config.yaml
model: "audio captioner"
dataset: "synthesized solo parts of chorales (CocoChorales)"
train_examples: 39062
noise_aug: 0.01
n_mels: 64
hop_length: 320
input: "log_mel"
spec_augment: false
win_length: 400
tokenizer: "char"
vocab_size: 32
encoder_arch: "vit"
encoder_norm: "layernorm"
encoder_norm_position: "pre"
encoder_activation: "gelu"
encoder_mlp_ratio: 6
encoder_head_dim: 64
encoder_fused_qkv: false
encoder_bias: "none"
encoder_qk_norm: false
encoder_parallel_block: false
encoder_inner_norm: false
encoder_moe: "expert_choice"
encoder_drop_path: 0.05
encoder_kv_group_size: 2
encoder_num_experts: 8
encoder_moe_every: 2
encoder_expert_mlp_ratio: 0.5
encoder_experts_per_token: 2
encoder_shared_expert: true
encoder_patch_size: [16, 8]
encoder_layers: 12
encoder_width: 384
encoder_positions: "conv"
fusion: "cross_attention"
label_smoothing: 0.05
decoder_width: 256
decoder_layers: 7
decoder_norm: "rmsnorm"
decoder_norm_position: "pre"
decoder_activation: "gelu_tanh"
decoder_mlp_ratio: 4
decoder_head_dim: 32
decoder_fused_qkv: false
decoder_bias: "all"
decoder_qk_norm: false
decoder_layer_scale_init: 1.0
decoder_parallel_block: false
decoder_inner_norm: false
decoder_drop_path: 0.05
decoder_kv_group_size: 2
decoder_positions: "learned"
decoder_cross_attention_every: 1
decoder_tie_embeddings: false
residual_init: "scaled_by_depth"
optimizer: "soap"
beta2: 0.95
learning_rate: 0.0024
beta1: 0.9
shampoo_beta: 0.95
eps: 1e-08
precondition_frequency: 10
max_precond_dim: 1024
one_sided: false
adamw_lr_other_params: 0.0013
max_steps: 5700
batch_size: 64
epochs: 9.3
lr_schedule: "cosine"
final_lr_fraction: 0
warmup_steps: 1140
weight_decay: 0.1
adamw_weight_decay_other_params: 0
Rows from block 9 of the audio encoder of a small audio captioner, named by matrix and row number. Rows with one number within an expert belong to one neuron, the router's apart. Each number is 128 + 24 x the weight over its row's rms, rounded and kept within 0 to 255. All counts start at 0. Numbers have three digits each.
After each expert's rows are labels from the 100 clips, of 14976, where the router gives the expert most weight on average: "responds to" is what is common among them. Only what is clearly more common there than usual is listed. The data: synthesized solo parts of chorales (CocoChorales). In brackets: how many of the 100, against the usual share in percent.
# router: router (encoder.blocks.9.mlp.router.weight, 8x384, trained with AdamW), inputs 128-255
# up: expert up (encoder.blocks.9.mlp.up, 8x192x384), inputs 128-255
# down: expert down (encoder.blocks.9.mlp.down, 8x384x192, transposed), outputs 128-255

# expert 3
router.3:154107104140092121104134147123131135147143120127178146136108098121174136148156136156128121107153135103131117116124143071127146116139130125134160113111144125164126053099180143131154156102113133122133133149086161152117137098131105120104077074132149137125136115104145093150131138129135103147115127108090159104104095076117145099147124155112130127119144142138128151113119146109107123124122
up.0:141150152079130147122139180089161152111137144131125116144127128103144128112133134152115166136110145127175129122145077141147140119091102102130123154167153181104122119130124118114104119075086136108105135155140166150146139177152155100101126147126144118134086141163128115085116111113131089139137102100111138104145136111141121126139131128166145125141136128091128103143158109092136081139146
down.0:091107111162165114151125146098128149146159149115107169124176118120117128096121112176127112096151140119129102149087099133141128153100139149133149066106124176191077154153149155173126135135111123134074150112091136148122095139145173116120128111143127143132151167122089175131160141150168147116095102110110148100130118121137102132137093151168092140159125092097116082169110127142160124109114
up.1:149153139086113160120143103138150095120121114168122088190159141125113121136119131107132124135125155150129103170081128156122120148190120102104147125106099145102150125155136158130129085118118153123161202096121176110109077115119157103096120139122138146109119103097126127127121127105094110100150089114148114177114121170155097124130152110103106141137095159130116105126129130100093109117121
down.1:148108163117128180090153117081161120133117138111123148127113121122129122065064104141096124131119130143131119110079093131130166134161088126090123132128112119157129148126134149158141148114092133103116125154176160150148163153116063134114111167131152111138106159117120106123149138100139142109143132122184154124182136124159125136136067145154135143098117170155145136124165133138135135119122
up.2:105113122130138104141113072138131166130133136159140151106122109154134116156144103122127123106112096155143153104115126095117082110117117133110117157149155077118134145131130100145117129153155156169147117134101150117138095149102124113148123105159157119119143093128103151124153132130136166125177118166160120112098184102163159107083123158154123135099113199132114095092164099138154118109164
down.2:108167140115108138162136125145141140110140134123138098140136131151141146135149137112141142100091134100129076118129111090147125104155155127183180123119131108138096149153170113156114175136127113111116131156174121093161114127128129111179112205157154119148150117164139111092110131134111109104119162125101118103160123102117088091099152098100100101100091109136126133143162139124119103134119
up.3:146136173121154124178106179166133120137132126162104186147101115167084079123159091115112143107107123091096154114160099097110160141117148133089162168107142133120145076107115130116095167145114129131136107153107115116111091139165094160148112110114140158079125106136156091135126109131111103118110177150136120145111166142104122146121159097094146098123142082110142128119109124149165112140131
down.3:164135085130128113124092149112148166180168157138138111101133116126165126146126136130120088150084144134121139116129117141131118094155120126131168136121125159125109128107123118165142137177102146104128128147141153092110141129077134142087143155101110131100176120086186080080139137112122128164087180134095160081151138110078144142059141134114154146115131134099136071134092114135087063153117
up.4:067135092162151152142163181153117104121134133103118117036156122152162161171144113127133076090152124100153123140083177149105109166114165133136135130117131109154112110148136138115132142154137111098107150126110133126093122121115111167142119138130100124167174124085129164157106123104154157133161131150134096170172086130119137105127154128090130129112172138153125125130075098105181110107147
down.4:124127131097109160099152172106109138142127144093104132101134140121166137185126136150140169132122062151127134155158148116112146143133088135153078122142109141129121133101131101158143106135169150126148144150140128136157123170143124146117121139167116155125134107121118138156106149149129115096105115137115096129128113136161106120156149148122082073144125135079125145178150127201132102073135
responds to: note G#4 (64 vs 9); oboe (45 vs 7.3); note G#5 (34 vs 4)

# expert 4
router.4:077135147161189145078125148130162128147151167126159119101119129146150146112119123132089124123135124114121116152147079179110092134117154144124114147145124105108106129127097096151138126113077176140122121141151124082137147163084123141134153160080156133080167117158113110125151122113184144098144131138117105094139135152109104132127070120138130121116104069119134179125129104148114126116107
up.0:137093108138105115093150144132138123126139113133112106068148142149141126125149125095155119104151114156149140164088119126111088152158087159137170140122122139113108070144171129102121064114121113144146103103128066109125109157128116176157150173156127096116126189148136123100105117108156137157128145149104146153105145131120118129145120142100107110130102079099187117134119122097149166164086
down.0:142151120113116110154140141141113119127130115126135118107134093096165137145121078082164119146120098088156192160108168131118135169102130109113094110149120145121131109117092118130137106167132118116151159119090111105114158117136112130132143134122115113137117149149128106147133171109172133127113100114105113090078165180168174090112115138125125099143114136130137130135100124089130146131109
up.1:115117080111099130113146128148145097111123118126144112124133113138122158148156119153166125132158133104167131134121139077098110149124155118128144121104102165106112147179170126101134135098121135130109127101093141128152125056133121128112155101126104156122126188150130125150112099143154124167139174122112157131106125144134093162134116146146133135132138134134146133160114127104128150127097
down.1:145144161175102162129078136102153135111095096120131146142153136169156155146120102089124135120146169173104141063110141127139139107171157160154081111091116134136093142106080152101120160151142165127147123170114144133112143153098094147131136146101153126142164159095158111086146123138127151146139168122143156137158110108152109111085090096105129098135140122088147112139109137129126122090108
up.2:142128120158146102146135137130159124143149122130153110135114101114168160085128128114122118113132126103160153120182107138125161111090161150110150116108143130164142175114119131118174147151099117114135133131103121132155112117113143174103085090144154123138164114131117141111103117100152149084126182101138146123148129148106117127146130129153139129139102189140152149096149112154120159154154
down.2:105107105147209181128116130135126122177153079120128151142131087155160111172129144116105133120129093130149124136172092102129107106141137122105169157148133111131100144131150130110140104125120158120133101138112113183109125139131165153157118110131152117121174186152148130198126117085127103125103131105098125155120120151106149150103109075171084123100132133087076095110136133153173137123093
up.3:161125130104098147125108143130135118158092124161177119140137120132104140120133143109127119134145130112109088055146119112098081120170072149113139178139171123096080139157107119161122095117126141099115148110104122095122178144118130141117157110135129104105149118146117112133116131152122104159152118114112124133152129140137129102179138123158138126103153124143121132156123103121151124164096
down.3:143117143156140106121115135148139161135153108102148136146163156119114122103113107139135179172130131095133106111125118144141136125067157124127105146153067103180077126166148129077135115157166057129126153127101101128138124122104121118127069128116148127128139108147083127141143123149178174147091138103091125120145150163144144103088150115135084077130151096150136150109117115143096139100151
up.4:143132153119126133146112094145105103132137136140168129105120139143128109151067100157122128148108091166168068108130111155177157173108089120122129159136125099097149146100119124108106100107115145134126116192123111101149130107148113101118101112132128083043085170091149150132120099132143110106105138135134133117129104139180109117097138112119078126082134114155168127123124122114156120172133
down.4:172134123071099137110123182096127099077112147138108117135093143115129125135081125150165094147113146137119120161134108130166113137107117108111122127118082154156135115130116131146154156133114122122096172137085138107153128119149158126152074122133106124107157154109123076130128149143125130123140151144188141168151154165134142122145144129142135150156127142176172100124175156142099129136105
responds to: note B4 (100 vs 9.3); violin (56 vs 13.7); note A#4 (32 vs 10.5)

# expert 5
router.5:155089152075139129112126117123154148137144152139136093147128159108126133165147144163124171127083113110157116162116149143129172112136159081140167184068115177126128059127146181130118144152137095123144158143154123119158150113110119120120134134133131154144092162151092154145127137098130139147077126141123131124100130147138111151149135100104080173089127133122160170141159113108108149154171
up.0:090123099140082128133094088140133134103138081137147089138183129143090131152131130152107122073069107124126121116116126125102105112143155120129121127150092080111141175099146104188104127152111136151110148137149092117159097121130107084113093156137128149141138148158115073151110084116138164140130146119113126134129144145094121160126139126133132126127160103132136091169138144125109115100139
down.0:112126049125143124155133170153094131132115149120138160149118102118107138161112160138122104126111166151171164110102122131128142144168138139113099129131162149087082110127137156131139123106148129141093120124132130158072183100073087128140125094141151141117142166116135097185154115147132151149155162092118133151124118146122137150079145125120163103119122131117213140117117083111162161157076
up.1:143112137136116154177103179136124126092146139116134132119120094124100110135102062174103148124102102103115089118128112141095184150118134075126093120100106082092094093152127112107099133144126136158123104149155110124085148112116106112127152114128149093128130122144125115134137118180105160087107128169154098094148121135148118133119177139129111146122154141127156153119132153104106158108147
down.1:121105110164111119128119087149148152162066167137121131150145119154122133151101087157133146155085123159175158145131142101143141151119129119103121133102105088127125097122150149175116139092142118124128150107121128155155126108171125112093139136127153126107111129157131116140099110141151125151084146136120151107087114140118105126148143144152122125138102107144159124169101107109096138134139
up.2:124146137148158148116184173090091127109119114138116146157102142174078116113110123160145126149121087110094091131063138139127165123121112124136134105133122114146165125140115133115145148109138101113081141102186115129113111106130120125140147112120112106139115142097115126098162110141114098106145129101171133137151142140098079137126136130137149151129145088133144134115135154153144120157137
down.2:136084133136112133145123128117176108060140154149089113091096115121148145154160117119171135138140172150112149088121107117125149104150090158117131109129163126118138150124131078081151163149113156169130154126123143118102162121112125099155172076092138122088122145109127163144150146109174076117136161140147098134142084096145142092138111136111114156089126156121136151127167094119119129127091
up.3:096095131172134091133149117138111153146133142109082102118100120109105143120181120110063142127159140140133110110101091147115136126114133144163133146173106099121106114106118107134128152136115131139149130155126108118130117162127145097130126104161117128157133079133113153134150119120151138152110148142071117151101104122083107146145123102092093123085158124159138142159156150145137114090097
down.3:102160127143103146111098130124101127123080123121109130153195184150122122134141115094149125100104102100132128131107146144146113142158168125151142139090113099136107137103118140154122120130102120083118107129112126125108116105145130130117129176141129113105098094149171121128136139125136142134124092103124143077157097125097162132123115151136135126106070162135116171155156133133096161165145
up.4:137092125119083138123162135127135084106097162147137109058139137099123103108151122085124119096152113151124145154163150144166137162153117143144122141138164104136106133125124121113142088174131142141174126122134139112160155119158144138107109109128112127180132110123184151144162086051076154149164119123136104162147119151150156139147136110175121145115119091128133111140116121112146110135140
down.4:124112142141108143136118121116142123100127120130130163174125108149140142105116119170162136122108127086128114101132101094158132107152129087152086175125130132128099153122108099147111127127140133143133149088085132123106150132134134139107144112128153078119105159156138178118164164173180097113121100139159180148110148126129119089094099148146079148125141132152115140052117123134103089118152
responds to: horn (49 vs 6.6); note C#5 (27 vs 9.8)

# expert 2
router.2:136116166133099092145115114143148177080084119127103111125127119119180123145159125126177137134090102091089157151125122101150104134077144115162147126116142122107150159164121148149120125139102145147113106085122122126135121153133131101150132155121115097137089140107135123136150100133105150136125161113132129105094107150136125134112166071098118106143123122122130100144111110097135160122103
up.0:119179134122140141111109156091121147102120155152102088083128114122113114107099146155142116131123098128106122117193131127104157112145083123161106116091147085141089120167134113160147086143136129117128111048113115154085110120133170115119107113087119127134128135135124133108135110122153124088147121177145143113101138147150135112147159145141159131126068153123049172136190079103132121123120
down.0:136123126170148122074170072099109155101168177107062135140123113116114144146130117198127139119099114113148123081155174154134109146130137127131119107096097116120129137115169083166146110169160111099166131116110102161116150168158132102125108097152105134151126111154119114125105158149121108121106081145105124143123092136097092121117087134116080127132124134139155160145115127142157110104136
up.1:092136120138127130108150102149147133087090211161132120099129102149120097106134133113118108139117152141179135100165172125161125110160117111132162113138099132159175133108092176173093158137106109143136135166102118094156142141122143153193140127146091135111129141130160117097138143141116109144136127118129158145179108121107117147125138138129107121108119145166152136110180136158178123143119
down.1:103092103110135108129111164110117122133112150124089157122084121117131125090104091138077162069143172155131132113115143155133141148153155132111177138120114157144083145121157109134186122104148101128150090120139141130147114146103110168133125176100093145133115094124147104131175160117119141169105106146109104118108105112163097107125110129157124126109127143118111150143129112171094071151132
up.2:147145129138172132036112147153162101151112101140108151159075114113135118130134113111154122120162127129115100124131133083139195123112113126095084146144195142113140134107139145073145122145117142150130147105138162119130138130143126121118124150132109117138105091131152185140132127108140068133123129135147069140092146152115104120158098137096143167145133154148114155125127111124187177091142
down.2:144135120128091100135113121096140112126147193152093086097152123151126133142100125131153129158108105107114131133138159131136095140118120166135088143125136119113120145093123099131099130111073168107166137108111169066153109115120122109120152083165121109117160125124132128146102120136115134126137144090120155063134116155174173105099166123167127107109103199148103121131128180108062099149147
up.3:129149113088128098107121061135125139128133142151118132094145108112148120132137138135122142150136123145176103112108158139150137097136115080108158112140133184153128134179115138106142147145143105122154121161174130118090109094135139122146155092159146132168108125112127190113088173157138147109164139092155132142113121128128106107133139132106192136125148121179114123137140132126157125131106
down.3:124149118111056127124143120125134152133159146141079147121125130112093088143165129124113130103124122159118137105115162126132105109097124107103141112104094100142055135117113153130135113100151141109132119135114112113109091058147140119119102163138112121158118125164145114107099112174145165102123133125165129149103144103162137160153096134144133105143181151164075113142138164133130145160124
up.4:103127147148157120148084170107134116096133100099137194154104109146135154103113155099108129169128134121106144137174136123114097109160126111146152208096140129091147117139109132161119074084133152138114114164129133099131128121151111122127156190136135126134129122173108128148119129146115093163075085101097117129128097135093102129148133161147119155106124131152088105145132131117113153152148
down.4:148094105204143136122124121178121108156124142139088143156131108159130112137117139139125106148116157053126091118086145125089133145120119116118132135142115118109144139158143097143119131208158146139091159123107148141129095123108132103133146156114139147124129140097175101129108118141121113156084144133175122151122138096078113098118127130099136188163146103110109133104121133114123120103132
responds to: note A#4 (78 vs 10.5); oboe (38 vs 7.3)

# expert 1
router.1:119158126132099107091155096110096124146098117159150153107130122124088101108142124098132124101133144148125122106092175119130141109111108114125070102170162075138143145143142150144134107120175144139126156136167144110145112146096149127160160136132101091139118107145160146112106169167140062135136139098135155140117126100142129157061122162149132089098128152129087120123098154149126139109074
up.0:124163128148069146118151164139138114106148104098125199130109165133099116198129078157163120131126108124141115129168111138098120173118147098160098096113161140116157106154147123137137119129146139082100136135129162121116160144122098166093162104121117112128102137122110102129153107122123140151107145156159134134131108134105113136159108141088172136143127125131137093141134128095122089081110
down.0:133160137132125126091104151088137134120128128129136124151147140115155124100154108150101098135128082090122146167089127146167153137115143144142120111126115122112109130117158122080096115098127148109155122136119095129107094140152127148164157120133106156156143135134138141152143111131114130145173133173120143104124097108118137102106167121121154086136090109132104170152147137179122148101168
up.1:136109124113157147208125155150118174129109113140121131157120149141130130133123164181117124113151117120127126129105141136118128104144183154178130121086127119135169097111152144119087139166130100128136155118113145150084094172136131145075141162161122141129104094149087169136126119091098132151151142131091160143139140165107109122109142126121153123140150156092136142104118129131124131124144
down.1:166133129128120184116122133109109149108155126115119099070128129127165107115159071130130155099125119141129117109115144133134113179142114133195149129091139114140074164130132128104105168147159126136118111099151124129107135115117115165122137141136155130144144126132137181090120127097130127120116118176093132126144113176120120128159138084143126124150149090128089134168136135122128169092109
up.2:131161126097140106129141161139108120103109128114130119148108082123134124104154104138153141107114139154101123119142105136145101114122190186103130116099121104125133135156138122139106120156112129152106132080138052157114125120142109132152130110134119134131122102107137121209143139157112113149167166167068113145088140127101103173119143156141114141109123137156123182169123151081155090160087
down.2:108120146121165130070162110116107097129115108148096126102125158180138089128118121130097100135106126156126163092130153080149099121131156150135117140118132139140125153127119151136108110130107161123138096102180131123142137114131145132118143149152147168177144153127153161103125154093143145109134162147126160113144135132120102097146112137111143147154120132192097162119131135131179084095164
up.3:151143132099131129153205105120131163120090182124130135138127115122122129125128125168166121154111123161147110134122142151114146105106095159124141098087140121155142142158098112193167148119122126168071078134138125153121124094144164135103119119120123059122133122122157115111087139155106047114136156136103144155126097114126073112135178161198164157140137128164134089127119121128142099107127
down.3:133137137083128145098170160130153111113116139166099139101171107105100092163135108154143120164091148124134163124143157115116142117111129153120125074131118165118111163157118130146105136108107100138115146122101116104149130164125134130133137134080116131134141124111095114098097150153121162135156097099168095134091111170143104133124120148093186126139106130192097129153062136111169133169096
up.4:112153096119111093119122128127135132129159123152166140169110131122108107070172129081096103124088114142105149139153153081103133112172119115103120135128101124098107078096129173126117139129118154103165129113154128155118067122079108133119109119160150106133118164134147142098130101089140088149153129127099083100097136182153134145100100182139128132108151168175076134093119116092158147137143
down.4:153143143141145090141160087130166138144121175146157120186132141134127160132157149142129113127146125102132146123101147130159089126160149148088137158118152102160169155126122172135141128127136140119120101146074089126105107096114141105146159140128115136078139127152139139087158137140118124069084160161155117079159155078087133133116177117133136121140112116151149156151121114173060093095156
responds to: note G#3 (51 vs 8.2); note C4 (41 vs 10.8); bassoon (38 vs 8.2); note C#4 (37 vs 12.2)

# expert 7
router.7:130150127149123149162127122120091144131088123110092128132173116117134103123080134157121135133095135127100122131171116133173093131129104166155133109139092145125139190123095125141081143130140107157075093168115123126063150160113118145130117126115129104157164101165100122103111105131117187111134125104126132135109165131092088087151130135149141095148124168142103122159112103142108140129155
up.0:165127083161133127173113181142106114087143121130169151141146178159149127155121136118115149138096175138144111133152139087155141161128083162141111130123097156113154114175127159102109092145125095144110132109134093161141154106127147156111113156136146136124077134130133173086084106106116137178146103113141134123140125132112149126117161124137156156116115147106126127114152113111142122195133
down.0:094131133173053134139162126123150121160173065184112145126126142116146113121093128090112128133172127148116126110101128122132151124117116076112128141130162194137158139127149141103124132091147143126138116142131135104176148119089130115140104162138124120095158144127130123176134104095133130141104140145084110135144163145119142137116091125096136113135079100101130142124110132136120193135089
up.1:147104109130122176139124174148089126146128124144126069169151093121129144136115114099178128127142134123156114136116107123141099116084141142092122091113147163131104146125112140152151107148175130124087118114132125099090113144122143130147116118079124148119090135162107162149151128144143076094102133099137165161172135155165097122098113156129131093100076101118120090084116159113082115118135
down.1:135159095176139150107122110179114176139129111168114132126123118092114124108129129143116176061079123108109148147129153137083106156111120118124118173138165126140126123127096114150128110126126095111149140120108132122142093135121132108130154147115125116125128139151152159110122116118122110121169113128145120136122107144121117130132124071137124151121097082096143101130117125153116147173144
up.2:141132164108086126129131157132138139114139108127114129170112119125094138142093147149141165094116121114100094117158130067121080115157147125144110143133149095172194147151106145142142150136106121141147096129107138074116088119125172164137142163155092107145112140134136100157130144144133124105113123137144132113093170127159119166112152142100165169125134162120149101166129133172088144146136
down.2:135139152130083129121156094157147130128145128084132120142147125133157169152150172151155148127123137115118126122120119139113155181143113169163132134145146140094074131123179125154107104121124118090097129169150134121146129109131134082111144149167158105115135127135103110082124100179178174096094080166150130138164121113102112106158084122126156092148155132119102172146109084112118128143146
up.3:092049137132053142110152145108079112135131143160069133154120154100175112170107149150106169178139144122122116159118148116128152121135109137157122114122150114201156133114137137093102138135108109148126140140163150160144114175178145124143076129102112149157095089121123123148073101100160127114090162138143150117106109085117115136153177120125123125113139123111188139141133130133124146109133
down.3:179114107128127126165099113169141172088134113158119128138123115147142190151150094139113135155133125103138098140145092141146102139109134104169153143109146127083080155120173112134121136160115093155124132171069131109133151112161108080142158137106111142121115128111129129191134134114132166150155152135166134145121152124157120096157116099127085087182139091121198175153121164122114140129150
up.4:165133098085179138142094153105146139107159145149150086156135135150143122097113116144140156167139133148140159138114184086122161098170124137148151116101129155189121160098106123098167141179110085122156128141145090106099130115125151123154092171121112079143131114099136142104179109127121153114115150126140107085146136091106154145131144120113141150120157136121115116135148145071078138199114
down.4:125177151123105122148115132142152114154105087147102081102130070130138125100131106130164072123133116091172121124110132070136149137126146118116159139111142133112113139102130157067125128125135177131127123097128147118157122141204099090064114162124128147124168080142120113099114101140090139135108101122148140119121118129140078150142094108162166142155174121139088145131144159132150152163137
responds to: note C#5 (74 vs 9.8); oboe (49 vs 7.3); note C5 (48 vs 10.1)

# expert 6
router.6:120153085119133112089119106101125126124143127188088125171117166156103154100132131112140126148152135137128194073116134121182135150125129142111119103120147166087152121144138132120156120160137124084126132084137134115171086135148170114130164155124100122151127130160129125130156142145085137151116092150113108147142101139121151141096057132153140081109102099164122122115139178159075118147109
up.0:130124177129097115116129115120110137116110128151108143163145156151111116117079133105151132153174153117157147128119143110085140122158131153104162084137114142141119149111120108171117170133131093108090123125172138127098140095133110141125126170143125111099131130114116148112145129152118160123147113079128191107152145115089133123152149100138125147119130084187152106141123136086127147119118
down.0:100100164145090108128106140133120123104106152121099121139140146108163175134098146153091117143130112150130108121097130171145178115114147100151127075160143144173130092171161122158146097136125118174130177165160165104166164108133125140101150147092151115140105116124120159111077114135118130148169162133136154128154128087147063110126113086091133125113102127128144155105148118119124109179106
up.1:154073108189110118176136145177171092149098117074135152116136158133138079073072098150116154099121143092171128086126142132140102142132145090112107104129125106126109136153157152133130111134109131113113097084136170137128139123154085148123122099125145155129098156119138115144119117135118123123156099137068130178148104138162102103133116139137126130150134147078185136137099097144162107116102
down.1:125173172136139134120151109121143096110110089113130117111102155157170101104168130115147143127119135182118153129144114103120201083110152148117129160136107147170143093148117108110120109139164092104158111131142164117110148130115125158127157118123136173117109107146123160108155135136100102134080176140160118123136105095096126088118107132120090136171119071135085102076163105098104145159136
up.2:154098155136088148139156135121085125105124121139125135107128116156122130128090136154105118132150181127132138113119140105091089090159129143148161087145135094162144120113144101172121132116118129131127054144101170089093145149172125146108105162183099132143170137093140159136110113137115159122104128098076131107108115146076122127151147129124148107135133156156130119125107113136156110109136
down.2:140119136105123100124113105131127163147122124120147108112114089063186148163146123146123140178178126161152122106138162167104171116092110123130086129110108146125099094159141153103126121147133146156160131123100147089125140107119129153145135073119137154154142121103113124126118137115128132155118137078110160158154167100123080117115131098105083129143086137132117150091176147134139121145074
up.3:108105147075113123115149144133108139135111134154135115095124112117133187178155143112159106121100140158147104171122143112131065139075102109138143129119131116143065158144121125108170114092129138099119154123141098126137128113140164092101123136156110118152112142153136128069126160106140114135090138131120107112147143127080134108135117142119149110162161114147113135123120102132134143105095
down.3:120145128157136129155124124117075128156136110103095101134141122167119127129129182098139097142081136117111079175158112186111104148118146142159122155101134147124149162194107114158145117116116115088162135132143155136113134135169177145113128104133129109081102088143109140115139109149124158120121189103111107129107130168136109057128112082126135145137173126107092143141080107151136131152113
up.4:181125138108116125111151164100096154128109148146123119117133158102129127128151153115117118130100104138136079155129085165146143100107108116153094147158097125157148146169139140143131157137063110116140114138134113139136145115145141135103107136137120143141100135125142143115139126140155124144124112122101117112115100113103116107149173100142095112168113152159120113112127126125083125116134
down.4:150123148099157101130129121149144118143126112133084156124106136103100090125137110132149124139084116140163105152141105173103099136110151087173119095085117131098109121160093129138091139134119130096134157098089134142153114080166141149108168138164146126134136135140142115106120133105146151097155137137098134096099136120139116065136169133158130127120134137118087110164150120130168099115149
responds to: note D#4 (57 vs 11.4); trombone (56 vs 7.4)

# expert 0
router.0:135133160116114108130111115140131148107109106137120134172153152153058068117122150140129125116123124115097141133133151080141136111176176095088145149131127122152103150093109149070111112067121085127166090135125141137134126098117143180128106128184139142168123156125127135147166142083087164105103104110169116147144152144138103138119179098129158154166076126128087097127146119107134148116154
up.0:102114155167162149137126132097117116141133127059145082097153143168161135147142119110111120121114149145116112121139085141130128132114129102138174165111140103154097126118145152131128118120131148120108103159109121145144144138112140138116121078068156097110145146144176096140185118131091084119132124099121117134153144139128113108118130154119131142142150171112115131106063115136131128131181
down.0:126130142147109149164166165178156134146117132072154130086179148112108124163122124130141105108097094126098114139174132129131170122105142106169117124137139134104142098146101120136156159126133164146118151116139135130137097101101168101114123115157142143152167081130129144183087109069120098101135106107130127132123091109152153132127160142132111157096119124132139060100102108132140111142140
up.1:115165132125124139140128142135098126152148135111154114143155110141102130163095121128127110132146114134131140177159091172097079136156154163168108102174125123174147173132156103172101105121159130117127100137126122132106115135098132125135103157111112119125154149128134120073144114116130131141114142132138134116144140163125138146159157082142135124120114128130083131093095121132095134085121
down.1:130165118135120121123120156110127138127127156136122117116154141129129191133146123125138118138149107112099153134113103124137135119124125133094094141124145125140098123116111122155133164137112142099121100076163110162129125145077168103131115142149188131135120114144170148095144139144069151156154165135129160155148099104126133173109140149193139095102134105142157084139135098131113156141150
up.2:119118116141149139082121119134130125135173129152160132164111167124125101128119122132112118128149106094146124176149147116117167118175142122139138154100090117069143126138113120123129119121131111148117139123113125144119123111156141167128097113149121161146102114128128099126152144109143164064098101132138128141087153156110101144133083129118146126125116120099131159126127132117131177170159
down.2:171132104137090139133157107155148149110102118100115147140118126121132100127128112119088102180121089096132140122151129119115137154137146116150097111118121149157154146127163111117114148094109105115120152114118184095117148085157117131095126161134136116118152159112130138135141106135099165140146102137107094160154129111122087128124140140118114113127123125157095123160125158080123130079146
up.3:145141143141145185125111186148119147098113095138089070124175130156144139090053169128139146120114148104139130149151097144103144129121157098151111124182108136138120132142120153137120146109157080180129153111097155158119102147120132137154097132173139096105102170111179153126141127157136146118090155121148124164107171140120153125141132112120149129120201110118146110117104117113173099085083
down.3:166094123101084167094168136148113154115156123125098162173111115152150178112122130128151159147151116157126125137144158104096155116113098146140133121118147163099127114099153167148097120089108137162168102136119147126165122124107098132153127119128121127141151133141179123151144148136126141133171129139171120120131149087127099139146143172162113162126117145152134165113121110141105111139138
up.4:124149137084162108123117162160141073139159137149155166165121111162133108119098114129138120142125150113111146095139150163113119117173138134149129083141115122174108131168177151135132123169158121119116173102126137127126078145114114151109086117127111156125156120122123122175121120104101153101116135085086102091147111139147149099144111122089152160126117100156084123110127128118093068101135
down.4:141184116100091124133099109107088087127086116096190158107138139142101109101115111141141139108158152126138142100145132122136127148149104150105131144144127131128167172135075106163105140153109141164100136127094177094124116130159123145119105127090141120104134131060105141134145120134101129134146099123119150098115123116133118137122125111179141129119152130153122110152136078117113121155124
responds to: violin (48 vs 13.7); note G5 (41 vs 6.4); note C5 (40 vs 10.1)